python train.py --encoder_experts_per_token=2 --encoder_wave_strides=[5, 2, 2, 2, 2, 2] --encoder_layers=12 --decoder_positions="learned" --steps=4200 --epochs=10.3
Rows from block 5 of the audio encoder of a small encoder-decoder audio transcriber, named by matrix and row number. Rows with one number within an expert belong to one neuron, the router's apart. Each number is 500 + 40 x the weight over its row's rms, rounded and kept within 0 to 999. All counts start at 0. Numbers have three digits each. After the name is the row's rms in percent of the matrix's.
After each expert's rows are labels from the 100 clips, of 14976, where the router gives the expert most weight on average: "top examples" is what is common among them. Only what is clearly more common there than usual is listed. The data: short read English sentences (LibriTTS-R).
# router: router (encoder.blocks.5.mlp.router.weight, 16x128, trained with AdamW), inputs 0-63
# up: expert up (encoder.blocks.5.mlp.up, 16x128x128), inputs 0-63
# down: expert down (encoder.blocks.5.mlp.down, 16x128x128, transposed), outputs 0-63

# expert 0
router.0 101:457558488436466478502533500514535502462450461526527578570469476517517519497471488486507508492516553522458510552472449502489549544450534487509442452459482482495563474481561533462519480487522515
up.0 092:621528500455502472461543458467455559456520505495441499507434491549436489592524544505422468549510520535506497511522503512464473517392551569456502490503494442479521472529483442458461493431482464
down.0 093:573472450551482539505566510511506522459540478485511476476547570518489451523495538547530496472567527539542465564475520515498587485528543467535491521517502472507447478500507516436509505486530586
up.1 093:516466491496465452472496504563459496538515478600478493498488551454495512492426521545505492514419522459500553589497511537513502489445397479544530436494447460494569485446491471516465447492510492
down.1 098:424497527498405492535536483509521508533510476469517502476473512573524540549434506503493594542474519542530468549450525584487550483530491485517447533485543447483516496501488510537531412501458526
up.2 093:419585503505419467438532550474502541461535478468411507494491537554476541524479436507514536455539510480557512470505505500497579483508533475531454481507510488450473456515481458519446558465513554
down.2 101:517414472513545494515536508526522493594511513468486427555514581496458471505563503488516462483508501534563485499506505513590501480460436475515495466484424470504475500500467556496550470499509475
up.3 109:523534511514567462558466553476492410482572446407517508463474488524511506486484473484496441558444530532473486434421450514489459545477478483525558557529522579610490556493481490516427534478473521
down.3 118:450559534522454488487567538500501439482561533501510476494434452501573500418493498539451477567473498522547491548492410547465492512500507482467478520516568490576464511552498517575507476495467577
up.4 107:580527484575527488526460469496499590497514520412469515469529493627465522481546563494534487477431556452512501471520458499545543482552514486527495549530472453486477530503508567525452563514510538
down.4 108:483458545474487484481623511455468468554557426450524523488501575486472544484465479547426483503514547504508499474480467544554547476473478472489427495543534483496510488515499450566422494513485542
up.5 092:541528501575524553511482482487464497547596452513541444511422557459487548478532554509430515527458497446533420470513464493485485557470518536469548465525465473528440461529510513503525518464473495
down.5 094:449477484434481572456541574395522483455528486492494510511417425486531448439455520529507531509502518580506490536464511484481460437501460501522526600496537512507533516454553540534499459500497486
up.6 091:489537441480483459468434482456457607465477488524524446507515493525468531450477505500487477552490428535548453510474517459499479482508576491552475523481502453452490467499461466441471429493515544
down.6 098:459550458514498503521537461491536496449490480529607535560464534506504503497487501559464557499570462547592486514522526518500509470492561487404518464516513471526470466420538542470487449508451532
up.7 100:600498558484450469496550597502413466496541473529543501482555516520494487511469464454474556494506560526472470480540522496433478544473461463451538529428530468474425488490483524446452504505526534
down.7 095:516569561517488518563462546487485555479559501508469448532513499494442534491500544505567500456490443533512477561510591428520456488543506548480530507563505477468500500448483562499448479469531515
up.8 107:555469475487446447565425487536431476495464492482498486543556533578498451522482490471480465527478535461533502476509497522529558494515533516483499565494554427521564419499467535572493555508481517
down.8 097:517514433495516472466486489502435525511515466449484448480465493499446450533418405492471488394473522444578537537465438522566497501489519511511502565487517477493484477536444549535512549507466496
up.9 073:520483478522475470521467494468443533458486499533466513517524472492569440440529475474468584501526586539394434518504507422523488474488475468492473486607517513415557515487494517543495540542520545
down.9 082:547481442502550493449451561555465544479480507424477426541508563526512470535500555455512480424500484505495502503525554461513490557486448548471510545515448573503520517528449485512414484513532490
up.10 106:488496491522442434517482508487533494516578579520518571466450532544514436468519449446540490477523547497492468460454516464518526442500576458526458554527535466523516580476453499501469525417446573
down.10 106:483542490434529482496483529515463565538461545473526488477482553533497492531459493509499521433535476485471573460505541482581466541508417495540507542390478523406531436595405500538459524502572449
up.11 089:493477456459532540441473534555505529575457489382474505566407492556533529513538445484469523534492409432540524523583553503481481484491506541500481496501500473480531615470451557537530427500486562
down.11 095:467527525559476462474580486502476434602500487450543435457496495436497556526482471471502500515486531439482534505482450504511544494489463500493443496594550491488463446527503536466571417519572570
up.12 103:529520518505480472553495487575495485476364499534516515458524436470563506439484478504540543533478547538514463544540459487469502545553470522481523540439504464546515427444482456498517484517557432
down.12 095:573522426504520455521466406508475518542476486502497502527475576496476487553482533451512477431501550488553538455544553549536461498500570549531493478511529550485499570439391473469488555552532509
up.13 093:563390531417523512464483508477480489481505474523465504497509490533451506526488543482399479506531479552508579564518573515505551496531506475521493509475479474464597515506544526536475439486568555
down.13 103:462437488501494490562543493542461488532538554509543607500453555502484493480461486524471534531541500498575465449497547511545498478495503476461480465507430508471554523554491475577497420523455521
up.14 093:555485482485503419493470582509544502494502452557561539539483496509517457511564432466436535512561544580499509522532516440482460493608495530518506483466524476505551523487505515506492478520491504
down.14 092:564472432472535498433464539514456558537506555454505486517507564506494437508460514477496494461520541482527473539490556468562481496460497503495517505521434494506522454492352502499412493490536549
top examples: the word "the"; the word "to"

# expert 12
router.12 105:489458458556471433490430507580472508565437509451508460509527460502547562512548542580527462532483476518529533444500458435454512511546574492489510591545493495467477532451551463566475612530480551
up.0 094:500473472421492504459568494565465522571478505401486501571488553569475476541511449470492445441542421447467482514487546446482451509469534523474533498573539499452527536514499573522569525520533490
down.0 104:517538456480554449482441530450479483481535574468538470568472469522587518487402474490479440549558561455512475460447470468454522462512569494495553494499460485517596507444521471517522476529432496
up.1 084:435507384532552523528420488505548529426508543467524569472493544505501499502458538543452501520488536483536493505440484527481509534513584491568462487481556401475481466496536533523524525498433535
down.1 093:495508546492547485431596486498483479497528550479565534485502528589552502532470450528450528473506538594538494522485472505520499478461501522487454525474411503463532473495535478541565552469502500
up.2 101:463494440522485501492487395509465498488433500480447473518580456484465545582538517493569456484489485513481507544502506500574531462539534518461469529502537469467472497461554536548627558515528456
down.2 097:491486567480501458453547546546379497508509479501493501537483437509531532524440517520470488482511458522554484494491483507430461529513557526515494491550447493499559454437517484484577535490540523
up.3 098:534477514492466503567548554479534543558507515519522558453474445472493541520512521521491531501497504577486468524410428493562509523495429515464540506520486505542532490570519493467606520466444485
down.3 098:480502555511499509520468502527513521528552524479439513517507458517511492449452527462509594489474480557542511486508474477540525546515544544541462480501459483494518507567544449515510540527503440
up.4 108:475518501554489395509559541544445510465528553454525458463523503564519465530491482504560457464551490402473474505476524573496437474486561573512505518564482454439475463477460473490497441483489467
down.4 101:546533521466514461538532513468508493504547454552503549390583487553467513491467404489482549507446491552509547473498522541493477522448456491429518554426492495522532496527425488570449542473399520
up.5 091:564473528507556548474453485523483529508552489496447466547591449496483474559499541517545522498539424528433552500523603512499583528487500493480521536516473494511509524546475504512467456543577500
down.5 089:537483526457527463515503476569500554465500455454512478546505477488522536572427458497471452428480551513580494470469477524465495525538542562493516464467409457535461478457543479460488506450509450
up.6 093:523493430432525481495483560569473515438484450495516561500504476508544450442498546541496535501489454499431536551498445494513562512429504500532419532528507546519549471550447427506473595515560457
down.6 090:526508500420554522445439474461456523404437444496462492490519480479533494504566512493549408537443483489547429530471459536507576499478544464480518531539477459446555510466547465427465513467526486
up.7 096:512466489516464466492412477429518513452535569518445486437487511606467435518507554509468459527425476537505527497478496487492493449427541420522424433542519498502561580504469488508459491457452514
down.7 104:390561545518494484483495580487436519556520581458503507478409528493489516470557459490571473450542445506467520552478520499528574497519565443573514471551508511577499498394547481508511535447522528
up.8 119:493570488566453542551563437466554479553532518451506555512527431488471545513564474501507487483514493493457403513490479478589468580467454499508560507502499580531503519585533472497502572513445444
down.8 098:532556420473561492548477573478556474507506519471501466416535495510562550501438471489555561444531486521494544499476451468489440546562573476522565445510486439533433509573449485509482483547467489
up.9 099:532447452533557510439524490473436475579517458488425404518392514446532494513490481503513456529551517515564474480521433480522560445569506540475532479447522558527512571521509531466523438506477536
down.9 090:497483462451457488472479506568499531499507526492458491512550570481435475462402487508469487497524536487454550509483467551471459491511444525493515495493496550530494525487514536485505493483447550
up.10 089:479538447470449477497494443508492504454457536405453524535511506493454479495498515455526484480527453408519525455501511503503459543466526466535467545494522522475416461485512449543514401500490548
down.10 090:518465474458564538539495478472552514534477416455497461498573483579521538526496499497508498518494504505505485476450521451502519580445503551520420533431463488495507470494487459475489475499457508
up.11 081:438490433477534416491427450438572530516482529481493451466544497573465504461483528603508475491434548579465502489464450570495588506490488503532472496503476532494540524501554501514463522522492483
down.11 099:442518503536394492530492533545515460478565575550494558530491518524512524488496574541430523486480571583482533546504475470488544489468547469566485539475490462441510496396480429471488518520540554
up.12 106:480462569512565498501484549492523459509431565569472495467502499533539423523402462494486505480539441469425435493519509447495533535517548439546466494487474494485548513486489474540525483503490453
down.12 102:497493445533480489456510496481503466558590495576533516432453528474500527479481467485540522502591543559509520495467460506499533492447430608496515532525461530415465476572453476511449556475527530
up.13 103:480483494453489433482481514561473520518577484569420512594523534565508463543457496513523486463507491486515461540497531505503481516508515519507482450618486502481506373506547507533480429498475550
down.13 095:526464560524456470503503560477490513464532561569549514487433508494477622506427498512501502539481509515527492467526494457540496535514491481545560521447522472452513523510482539435587512547432533
up.14 117:487514517494464471523512463472558460393452523456527510420509477487512458485484544569476523464470510554437467523449491484538469547475466542459468530579516563541504461499519378499531511417557483
down.14 110:452462497562510482542557474488511469518535480492534477479534499464486466453513540515476561543506450523548529520525526535505477451481423446489488472487441522452472498522445506518459527469509503
top examples: the word "i"

# expert 2
router.2 121:439473535474516478495493528518509487528518491515532401463462482455480582491532497464553459530566434528491493491463544494514484476470451480497493505430512508484516553439510521501476449576463465
up.0 111:536533456504441503484467495488563525478570481553479509475557501489545530494466527518477580436460546466477493526545527508523511523524565504558458474529520433498459432410502459491505433492588588
down.0 102:350483520516540509480496422490472461529536508475483546518476498506556509468494537475466458544505507484518533528476443479494493495562481480558487610491524448449522515457534441467480474511580460
up.1 103:517472489405436544509482544588387446504493474524526517537540481513537510539471469511561514508506524462520522538463518535399499535505430485438543522433475542476574462509412504513455509540489496
down.1 104:456456450440523542534476435449511461455440530540451531556475506458537498492517499521479426467523519536489485478563471467434465465490490535464476478487469534541422510514429572489522467511461467
up.2 092:493457510609473504483475448520536536515464443444554514446482560519440556458513497546454544458478535472534430552463500514508450500427512497529520563491474514496499546549404488481479490409517536
down.2 099:517549516524488545478525436551523600547533508511571539553490558479500504452409522510561520560512494470487523482499448546507494427465496505539474512501542493496519515439559524508575486475552434
up.3 087:468528499455497527473531501488517441510554489502536520465438476489452424560424464483571454562522534499520549517480469484523554491555491451610509476384481526526480453497438554523537499505499515
down.3 098:506454528465500503493524452449507538478455503565488631524498469527455438505430490464431440442480508556406466480546423495514531487537541523542447533494532529534472450441489513480519507524526531
up.4 094:561375498559549420472534489491483484555518472500484501493520487488465477501475503444465471498519490435464497505448493488517516503475499570428503476555490468450579483477466452523468540529554502
down.4 100:498530522551471437443380543484451514498573506516547475511502524475502477506493479479548465456487532478537515466532529450583535452463470518502493415509453448523525482500500515600537546474581456
up.5 094:548507512490472536551441560451518475428639507554502552540518525514510474523517587455506469494509500468472575423485458539479511563479479495427539503463518533436521560503564525492429533510453527
down.5 102:520496469511496512500423524466472510507548525558477434404542479524555434483463485519463472460522513490529493568440554465488472569547524459568488484464451481531456484517448437495473475516544519
up.6 100:579556491466465522501455509499466492492572465507501540544513448488550515541530555506538482573493516495451563418481531569427567570469494582482550454459579508499512493483553544538379533532441479
down.6 106:502468500521505490468476552496477426481455513472487448456493537489490548541436496518518480479585473519495492491515508488484486538502482501506522468418481467523440503519457438568433413534519527
up.7 106:452523471482443501512498550528462505520540442550538495512473511534451510496489463447398432515543468462490572539467476516472490478494470454488512511540495547519460444537437521487502473505490527
down.7 099:469515493473540525539491505478508457494441438555526470481429492546525489532449566521503512495498512509513450427545435489449465520506521499414539529490520480522416461545451541588525565500498605
up.8 098:440484519593510516550540485493542474480486548520526436417461502485442526470543529441525565582515560555515420493509459516564551433521522503468501463547510492535456471530462511400573464484488508
down.8 092:590483463476500559506602533475475513504476412527462555518539546565501509519579486485452492576507461559404444490462514563488575505522499498475467525449461554443555556467489514376523491495473457
up.9 102:463498523474556490494452575478508469494587506505520528466503509495506534534442472498469491551516464506518550509501489465429462590516483488569552451479535536500600542462512531541510525538564458
down.9 103:506455476441491472464438485492518496490476531527407497479459465519445517474431481543458495468482460483459462508565498499542493541542576474468516518525488448532505498523408505515524492505484551
up.10 086:469479510448487514519488525564547493398482535480549545471487613532547520500581479478483471475514457455476435598396477495497470470528492488531499517523470487514546533516459505551518538486509505
down.10 096:471530522472461511559508496472439537566549513532530594554489555463500514459558535492502498456469462513508495526527509496510495448449448462512467574485522598442455509541493510480471424467432491
up.11 105:475570531660425514492517490512519519569546483468538470501486487546501530463558486548530466461517515453459459513511561414561453437499492507487483532465503562515490474574476533482510521485409500
down.11 113:535526501527485563447520490533588573460571537449551467482470462489520506491499540466576483507460435465370533452409451515490494450539478463457526498517541494523483481511533524563460473436420507
up.12 102:484511438562549512541492510481536471464511514469501528515502502541545500495516457532415491442466530537499510500418557551498441536475459488457469468604480516473519534498497499485517516506525442
down.12 106:486585483529467541545472617487540471519506504475581475583448506503525427503479462476519488439531580526569519495495470500530510520464535466524497516519431482485435528440465489455566483517515500
up.13 090:555583516503492541492521489396566486504574528518491486583472535491487452478476471450422420448507470542499503512512533567471516391512465497475399450464485493479512461511448589473525485548513582
down.13 097:538485459471544512525450443436439455538512582561558510581418504548461524509498470499515525468498532565495498477440419520525462624526534496483467483451486482466482510468537499491502515477516547
up.14 083:498549526483532518476466537466530466580509479449448488478490592531549512496482602565513476528487528466528515493494558478482514514522496496568478472364479475495468542576470539563485432473409530
down.14 094:570502477519526498509552477522458571545497598500465503522516448492499486476423489494500519500512494622542448520427567526494519528506606566524491534571539510505497461428513543498500491530538469
top examples: the word "in"

# expert 9
router.9 095:498465486463570520520418558437575431516526536503505470558513530543497487545436473445481448522447460526504506477452517562463464529487517432486465483491510484530554501479580556551501470501540526
up.0 114:550546465520492516538493520401484522481547514515493496572551551543513550517452495420473520486455506515521538453520523505549575512559519479409511534437511539454510431543478517491502490584489553
down.0 111:518533510496446446494499431470524490468475437481464511496556456473456509468419533419497494528544444468497432485424473480599572506488513505543475524493498573556519526589550459534568432448477562
up.1 086:472486483490469540517525529496507487511451563482490504501559562503469434467540510507551527472473579412520476453469468508483454498586569528511462534541463389503490547436501460487505450482499485
down.1 095:546450538482565559486504480519506491439524519475524438442485478450485520502446541523462531519490487485603530487464490499470458390580510545433472495522485488513571591540534411518503492537501549
up.2 088:487539557494546478514471498561494514481452517476509416500550465490501562526437472506486529531532499559532527609479499556458507449553496498523503476466499549486418531579454503562519511543532525
down.2 096:484555535566513510549428513436533462482510560472519447560447516450470481438504531487550413477475450532548448480540428524485502501459609445519512472536537512532505562498492492496481496492552493
up.3 106:489475503457512500472476498550489453507501490500453493546431548567559507564457465458438477460489499496553544481514513551443515509501442535501491493506547524455480478451515565487568439529530446
down.3 111:522547462528499550528504502441605466489496480521512562529492552501548450513489518465523443464491462543480521475560508482489529505470498519541529508442483566548496531568530427516537518441515430
up.4 107:457504435483488495535414488457527455516549464506516444439510523403473602470422474532458462564459546547523480388451495507533512543454456459508504485482520499559434485539490505493521476476437566
down.4 100:467569532514551518502429470537480488504567540589506478535524575545472506525517442432485514469502488550530414473507515521410519478486484469510468414461528503488458589554525460455433542471574505
up.5 099:464558468543490476491496481549516482500504523484454529490426460538472435552480478529463485521485526428502468507540453447487526525515534438551524526485509511523538485523518494517411530488433547
down.5 091:472457476412475555458561410448472487470551440470507506480451510448489437506511439358471530520432476554505515496486484486453484457524510513479482532498497503516520449465532559504486507498479514
up.6 093:458580535483513478483476514452471551475496555469474522480427499524467497513519584485498396524486480478433538487501473550421552559493508516542507419466471482450449452490525554481430462546515475
down.6 101:570415494446560553548548510435519470493528427592465546469513533526529510576460530467520490500471493548513484511458476463405487397465493536504503487505518443472524469512506579551528509519470518
up.7 111:591520526532467445483493488466513513504495480497512562469543469466521457472545487508492560478502554474551451494446436478497491493489478469544510508580502509561461555469530419468480548475554506
down.7 112:411488444491504538505519459530474498527503479512532385498508529526514553486505512439463481565447479507464434528490476529491500551511585473507466496477575543475441567577482452544477505516536553
up.8 097:510524523435516520468499566484546480466522511510510497509439492492472525467450558469468477612501477538509537543476424540491503569478498490502444581410506500506514529463470434508444523556521497
down.8 101:529456488486430489561551439536498498499564519531471562551486514531545485556420521473441544473553520526446484486503483506516541494479496453493517484441527491564580537414495505579525529475518526
up.9 101:454478527495551434512556511513592479490500549477571456419579428459425527484484479573524516489485482461514518536489434455529526512538506419556484487487488487561478559479598475520546560447534443
down.9 099:493480465538550515528533462533498519506551496459517522450497552519433520525517448553517474519508502546554457545590495541537523490569480406388504553516525487527498550530520532465508527562508457
up.10 103:525386489518534477465462452557456512492474496502512478438484497424472534516511488503486490520578474480421486443469439418511447469539483479450510496485478412490507581449494501520529487496451510
down.10 104:526509467568438503528460470584465495462485468494487481599392532521437489540541527513493501464465499429537529523492521523476555496531542521514496558498566566550508529482489443523471530560509553
up.11 104:433482490534528426440482443603519453482488477503517477477553506445490486499458512566482495510491527516501529550504494537488442562531438428531508534516538511520526472553473477528520478494557474
down.11 104:554586447545536535599536545546514416494578494508482493501476551527471483443489476465528417509479492583550498546583491510473488480479526445480528491473535457518432546411584563454497521473534456
up.12 129:525513529450479589532498476496455511466494514506441494560562511505556507562540416499548445504512510543464562444523560502466512488479494513427497529434542546441529540445588526474493487571456484
down.12 102:538512510455494475528542540478529489494557423495483575484516486511535532526428478520514486500547514491475531502463545510541520452448522504474544458395504559527533468524532475568597497496553459
up.13 085:443521560584543502524400547541482458470479523541528413441507539463492481446537498491451540510528524465471541457451493489478431523448527483568504530532479415471439516518467497495441554527463523
down.13 092:541501583468541527524546491557405489485596470514466533533474532502479456503482439515471503509535466560535552500484519488496510460484461380437546544488521450514477563483496589453478476470563479
up.14 126:445577433567506472527448494524528470482465502478554493525419449494435542525466497460481501490564534542491481525451452469551492475445578434558490471474480486535519560528439488469513495460452602
down.14 107:495563546464464483481463482509451492496504472539471594522451518479471483495551467368563481508490467543528528555540478564502475450501543455402464579562506483544545532470566472478491469495513556
top examples: the word "he"

# expert 1
router.1 100:524503509546540527497467503527431457514487475541454538456528548473516510512465561537469507503477507498432514438410472456494499563463547418523527573506530506522530496470449418570491525519540471
up.0 094:489437562500488574525536468503475452486560439495521557540557477497459473530456442477549479423529471505459473472480547467490506512520457536440523461555497561477492493450509515470501469442503450
down.0 102:500486549604587501533443487528469495512602491455585427476487519461452502444474537539523513507465504527588509553456463499515459501490583533510473460514545515477478507500516533433472476516494480
up.1 095:514407524460528526467499505487464486508527423501460424547463510438523516487408535518443420566477510531511530452503452499499503497519486478526494502434508499497530529446560518439470465489512507
down.1 094:453538490552470499584515512581494448452469493513530497505433499486605440464485460491508487518464501506431461455544451516500498541434496446515472556493457548471520445450535525513516612474531470
up.2 110:532552470533581422561537441444511479484552438496535531475409518474502453457427547492473524465531451488511449488454444470529466503512489502535484470521451525556481509484505405473527473512494563
down.2 106:502475582570448523561533500535530468457503561523478461464483459525534459464511462474457418458515446511538566453528528511459457541483482477518466554476518532524450478474501512530545496538406478
up.3 112:498501522465566588500499502541483477507511495515530514576499520524515412539457490520492482528478480437501586480585494524425507519444498495575458515489497520533436488519492517526523525556464498
down.3 103:518515509459501587454531533496540546518553463464500535529451532503487568559500536485513529562508473542458511537514531468471546494538456555516590528495564536549524447529420520526416490549525551
up.4 094:558512458431515496510495419453489520451457395457567561461417473474498466504491567483543481502531513506489499460467503495536517547454515534568490493459455520589519519503575493453493468450478521
down.4 101:512436524507503520547520488448522504487492541530478447472498433524543444507488395422494491502491471535515525392532455461513462545479499529560390499450497545504472492441504511566542479470519494
up.5 096:512479535482459467436444548524515512529458540525501540541534508505554424480524480454547445513476516469457558487491575499414502448516532544470481508514560449555516509441531507491517490460490505
down.5 097:466449560515451534504521577552449542520455513519498500489489498495522559520530467563539525510459461482548506485507461552512477531534532486511499524516468544553537543461486555538526536565535553
up.6 093:520490614464520456477515573463526518551539504493451553504532476515518496496531454538488475520454432486507524506473442507512522483502466530448489465469507578511515479491556522475491591520461511
down.6 088:434468465497496504540574509488511442513573597471477449498498515508522441433478410479509501495416514467522484481537438522442484550552509474532489451461519452441475503503505462557470474520516454
up.7 100:554480492518489459512446572536476486422431514551490507480544503529537479511470570553421525495466532468444539506515502559423532515522482517554474541471532514478500474468522456538530510494591471
down.7 094:564476492437537533482505550477531502488513512510529469476507493549492485487507566506560492463519509446532474499509490489500437494549538479511477496451448514548467454483528473467459551471509453
up.8 091:430567438592417493529468526444502535508530506489505521459509469465497484507503531485519449424441568565451518457513495603537489527497523509508489493529490471503478440497505503466471556502471529
down.8 096:515473577494459504538463481512483489459511574496475487478454490467419512439525453528516451500442419541518561444471488485493521492521447515520453560545474446556444493465469475522547461473533515
up.9 095:478490542516488529527509473595557458514505524503529475415569550464449545542508538527510471573406493529472624551517490481549534508489462449515452483465486482529540512483548554522531486474479437
down.9 099:479531494419433467466461466544536476543519629469481521562480544585500440511507543514538519482528544516429457496487465489450533467505458510515546526434523503539490517471488537556494560473565470
up.10 104:499523561514530518506560475489551479524476513488545481526496414497517576507471459550553461425553508604492440488431460476426444470571449442563561478504523512485524565449456495493521451527530495
down.10 098:474480536568511485519507520536507499451570503471551481440503488446494524499474537430504456476496594464535506517510523583490421554473576457492565516507532535493436462452515526447505495566511564
up.11 086:516547501547501426568501489451552548456506533516491488446503458519558501471455494525486517464484477444476504462437517496440544494412504531509444440555457505492417489505488446515450454453487474
down.11 100:502482524550440530496510509515518514428473504505514498431492475558463534490495452518494498509431427469526561532498474490426559523452481448483466563508549470508474517509496533544550496453426471
up.12 110:455471588463491584485556497458530457478480542534392486519488513419475526543527479492558505523485519532514517488554512523520568501544450471452503473450492510503524451497541601495516536548515496
down.12 112:461558458441418476460510543510579475573534528467442500511486633494530575440429473511511520572503468439486536523525528535484539463430466501514590484480496483536466454474497504484476470527532508
up.13 083:478520509428510500479539519470589530479512512416488565505484525517486444569457517566529514456501424477520462519505567575540547535439518446581572451475424468486555496564476496505537489508543481
down.13 087:463491457456468443445461481411464477511455450432479517506551512533482504494455499438554450417475483502501586543496527558517525541520483538516496387438463497460525526519444470499539484529478439
up.14 106:478446492460530585483501487443437464602453486483467481549481555565553463517482486534488425487494505586511538495543527481541527433505537460502517457473468477471499507490441516526537471539467500
down.14 105:487522484497498473463368440560505518538491474524503547429468531497534493501498450546503494485514415565435536485436508478449532503517412510514523464472465526505475486481450488507529459521430523
top examples: the word "you"; the word "he"

# expert 8
router.8 110:468556506554456521532522475561493514549538482522498436412464510453473533523510516509526439496552560577526450461464447459572514441527458523507604433489483453548462449522449556474531483480477515
up.0 102:524568539538501471495550469527522467491512498447537466425526523490476521522454560547502517495505520519471552499446499509478446511400465462465542474487473447521471440512498493471521454439446499
down.0 098:500510473567464489531492466492525485531516442465486499474534477479480512443556467584507521519574510521506535538457532545529511603485509464545523534513514429467535482458400535554430444435547518
up.1 097:496537471464521494484434463568506490544405486512537444461470446459469505453462552495515535540505491480559534500532458511485519516527572454540469543469521361497468454450468515513517428435566522
down.1 095:453522487468470520496529515507513482581495487573525554469480452558440452474451508475464482511577447508507451465515426511521529497497424521543453590441534491436492455506504443572493473486471484
up.2 116:441469528443511485433473526513490524458514515495448420488528516492450508585526480453528451463510539537406510482492519491464451470530428506516518532474556542453509499478530574512473493605513490
down.2 108:475518436542535509481446444418575501467467478465480554483448475537538523504524552511538466445441547458505430392567468510536486501458514518478488533468482500510477444622458515468468472477427511
up.3 125:486450475529454506519453439446503529534555437436445512496510508532543497525528406482470456441510508460442520476570554442462468529472519548538507548532521539469451506494472521523426550531424477
down.3 114:549517428525575433505440489470578433415516517447505527510534459545522468489434456450524562525476538479445574455541539502480500515529525442499496450486523507461499468554508545484444493518457446
up.4 102:445452531434492494514516489579465526475535540550523438463469502471430522563476518517505448564478479517519549584493446522532510383475533492497460521494491467457548507467488485469560503464549483
down.4 103:447551529470484486541481519465416487549491515515516508431513522522501479563419578496373447495461514499517415480512498532490509440460460547559421522496472582520485559526550513537565560520539537
up.5 094:477450501535524527461558537442472424541494487421444484518502498451433523569462440414515563435534501520469486522522483463473420462506505567447489430359462450562495502443448475453498501527526504
down.5 097:493482577583526465528451473508504456560505431473504491488523570510513521507486469484533518527490505546421552411459511511489444512563543456465443447520449416495499570564473487493473547463509456
up.6 095:524496515471515461500486600511496496495504557498491506485483535548533468543482508481586460474460529440474501515533486496542558506513530495571527460483527486462576446494494517542507511534475514
down.6 100:446512509460523519498463429499491523502506502568462460513504463473461551563447513501451519486486580430516490377502490513555507505539445520501514505446504475487525561509528495551499515520443621
up.7 099:531522493488483543492463455490553505600501475461457475545551459477491589516536503537442477461494491461555518541484475424464440460588542494531507569470486516480506492481415517533543540580458467
down.7 101:501534511471444502472452539543544573477526562580553536519540550395468560448519546479546542460529480495510501481474522572480480536587551443451486438567512489469503501472465540531499535568538432
up.8 104:612456542517523564536502534527456464516472463526462505555500536549548503494534502496478508504512557517525502477546579499415468480551503501441538514549517457486549505447540531462459480461517434
down.8 097:528546501521559490533460487506473465504447506465549494518510461535476523440476447478520472477504468534469495553544555430547529402474507404521425541507487490506510514481544482433472561413456497
up.9 102:489515444474516444534372523505465495509465476525542516454449484480447492495442526502476514527489557533562492492538442533527510489464546469606535489422481444482569472446511494587558436523518545
down.9 100:501525525467523497471540476472435566550499494564497528445472477538425539566437494490390549564565529467491456465469485509532551469510388503448570497485533492509493507543503508494494491502477541
up.10 100:520510540511456528542513509497550450486550512402488527511476538571522500553489547509489491488414527428457572460471463599488489512450481480449470500500462472514509446494558524556468552484454473
down.10 102:505452500535507492526504457463521459463571543522498436434462460499537462535465465496461495519518495543523518441509464534461480534488570543474508423482476469498533452466513593485480472473557453
up.11 111:453585506500544464510546444506538469425512565518483548532523490473472445540448524521527511497519472550497555543433413557535545463472470554541541482492476582543517507595536500506533547520525569
down.11 104:534465524450462392523519563471497533561469476480577503523509561430501514540536536466447472513491475461542486429527446499504495497494511476537486525471448515492471560429480478515549562490531502
up.12 103:508468522459509478492474500509499462365588484591567543475486478510471466445478528491526495477516464480452505529481473535491561536437551504527495417459531491448494530511498423476525507451551555
down.12 094:505529508460455530443512507450411505509500524543495536568479458424505507485534550530516454432507535495531471483490488430455543515499520428487472502559527586523530559501562506470521479477506435
up.13 109:509507526509464530510511441445560566409477486489487641457492501523428506475544554469481576412513501512498527557466490507508484534441504525499470475503517509529467521526573490471494545467589466
down.13 108:485550447435498464466513451514513581520471481442443510464498539435404451530498515441539491466485448453523500565475486476481537507500536461572443469543480465411519462466519468462453542498489543
up.14 102:491482488584460540588599489498576475479463525438497559480524503492569536510523537540544503467513581566520476461452521507537495520534482446487467530521499485578428490537449496506523471485469403
down.14 095:471430498426505531581478456483532486525528437566515536553557496579518453480576496436489508494506429540491520549486467476506502478492497538494440511399448518506489560504535498500490516479545452
top examples: the word "the"; the word "to"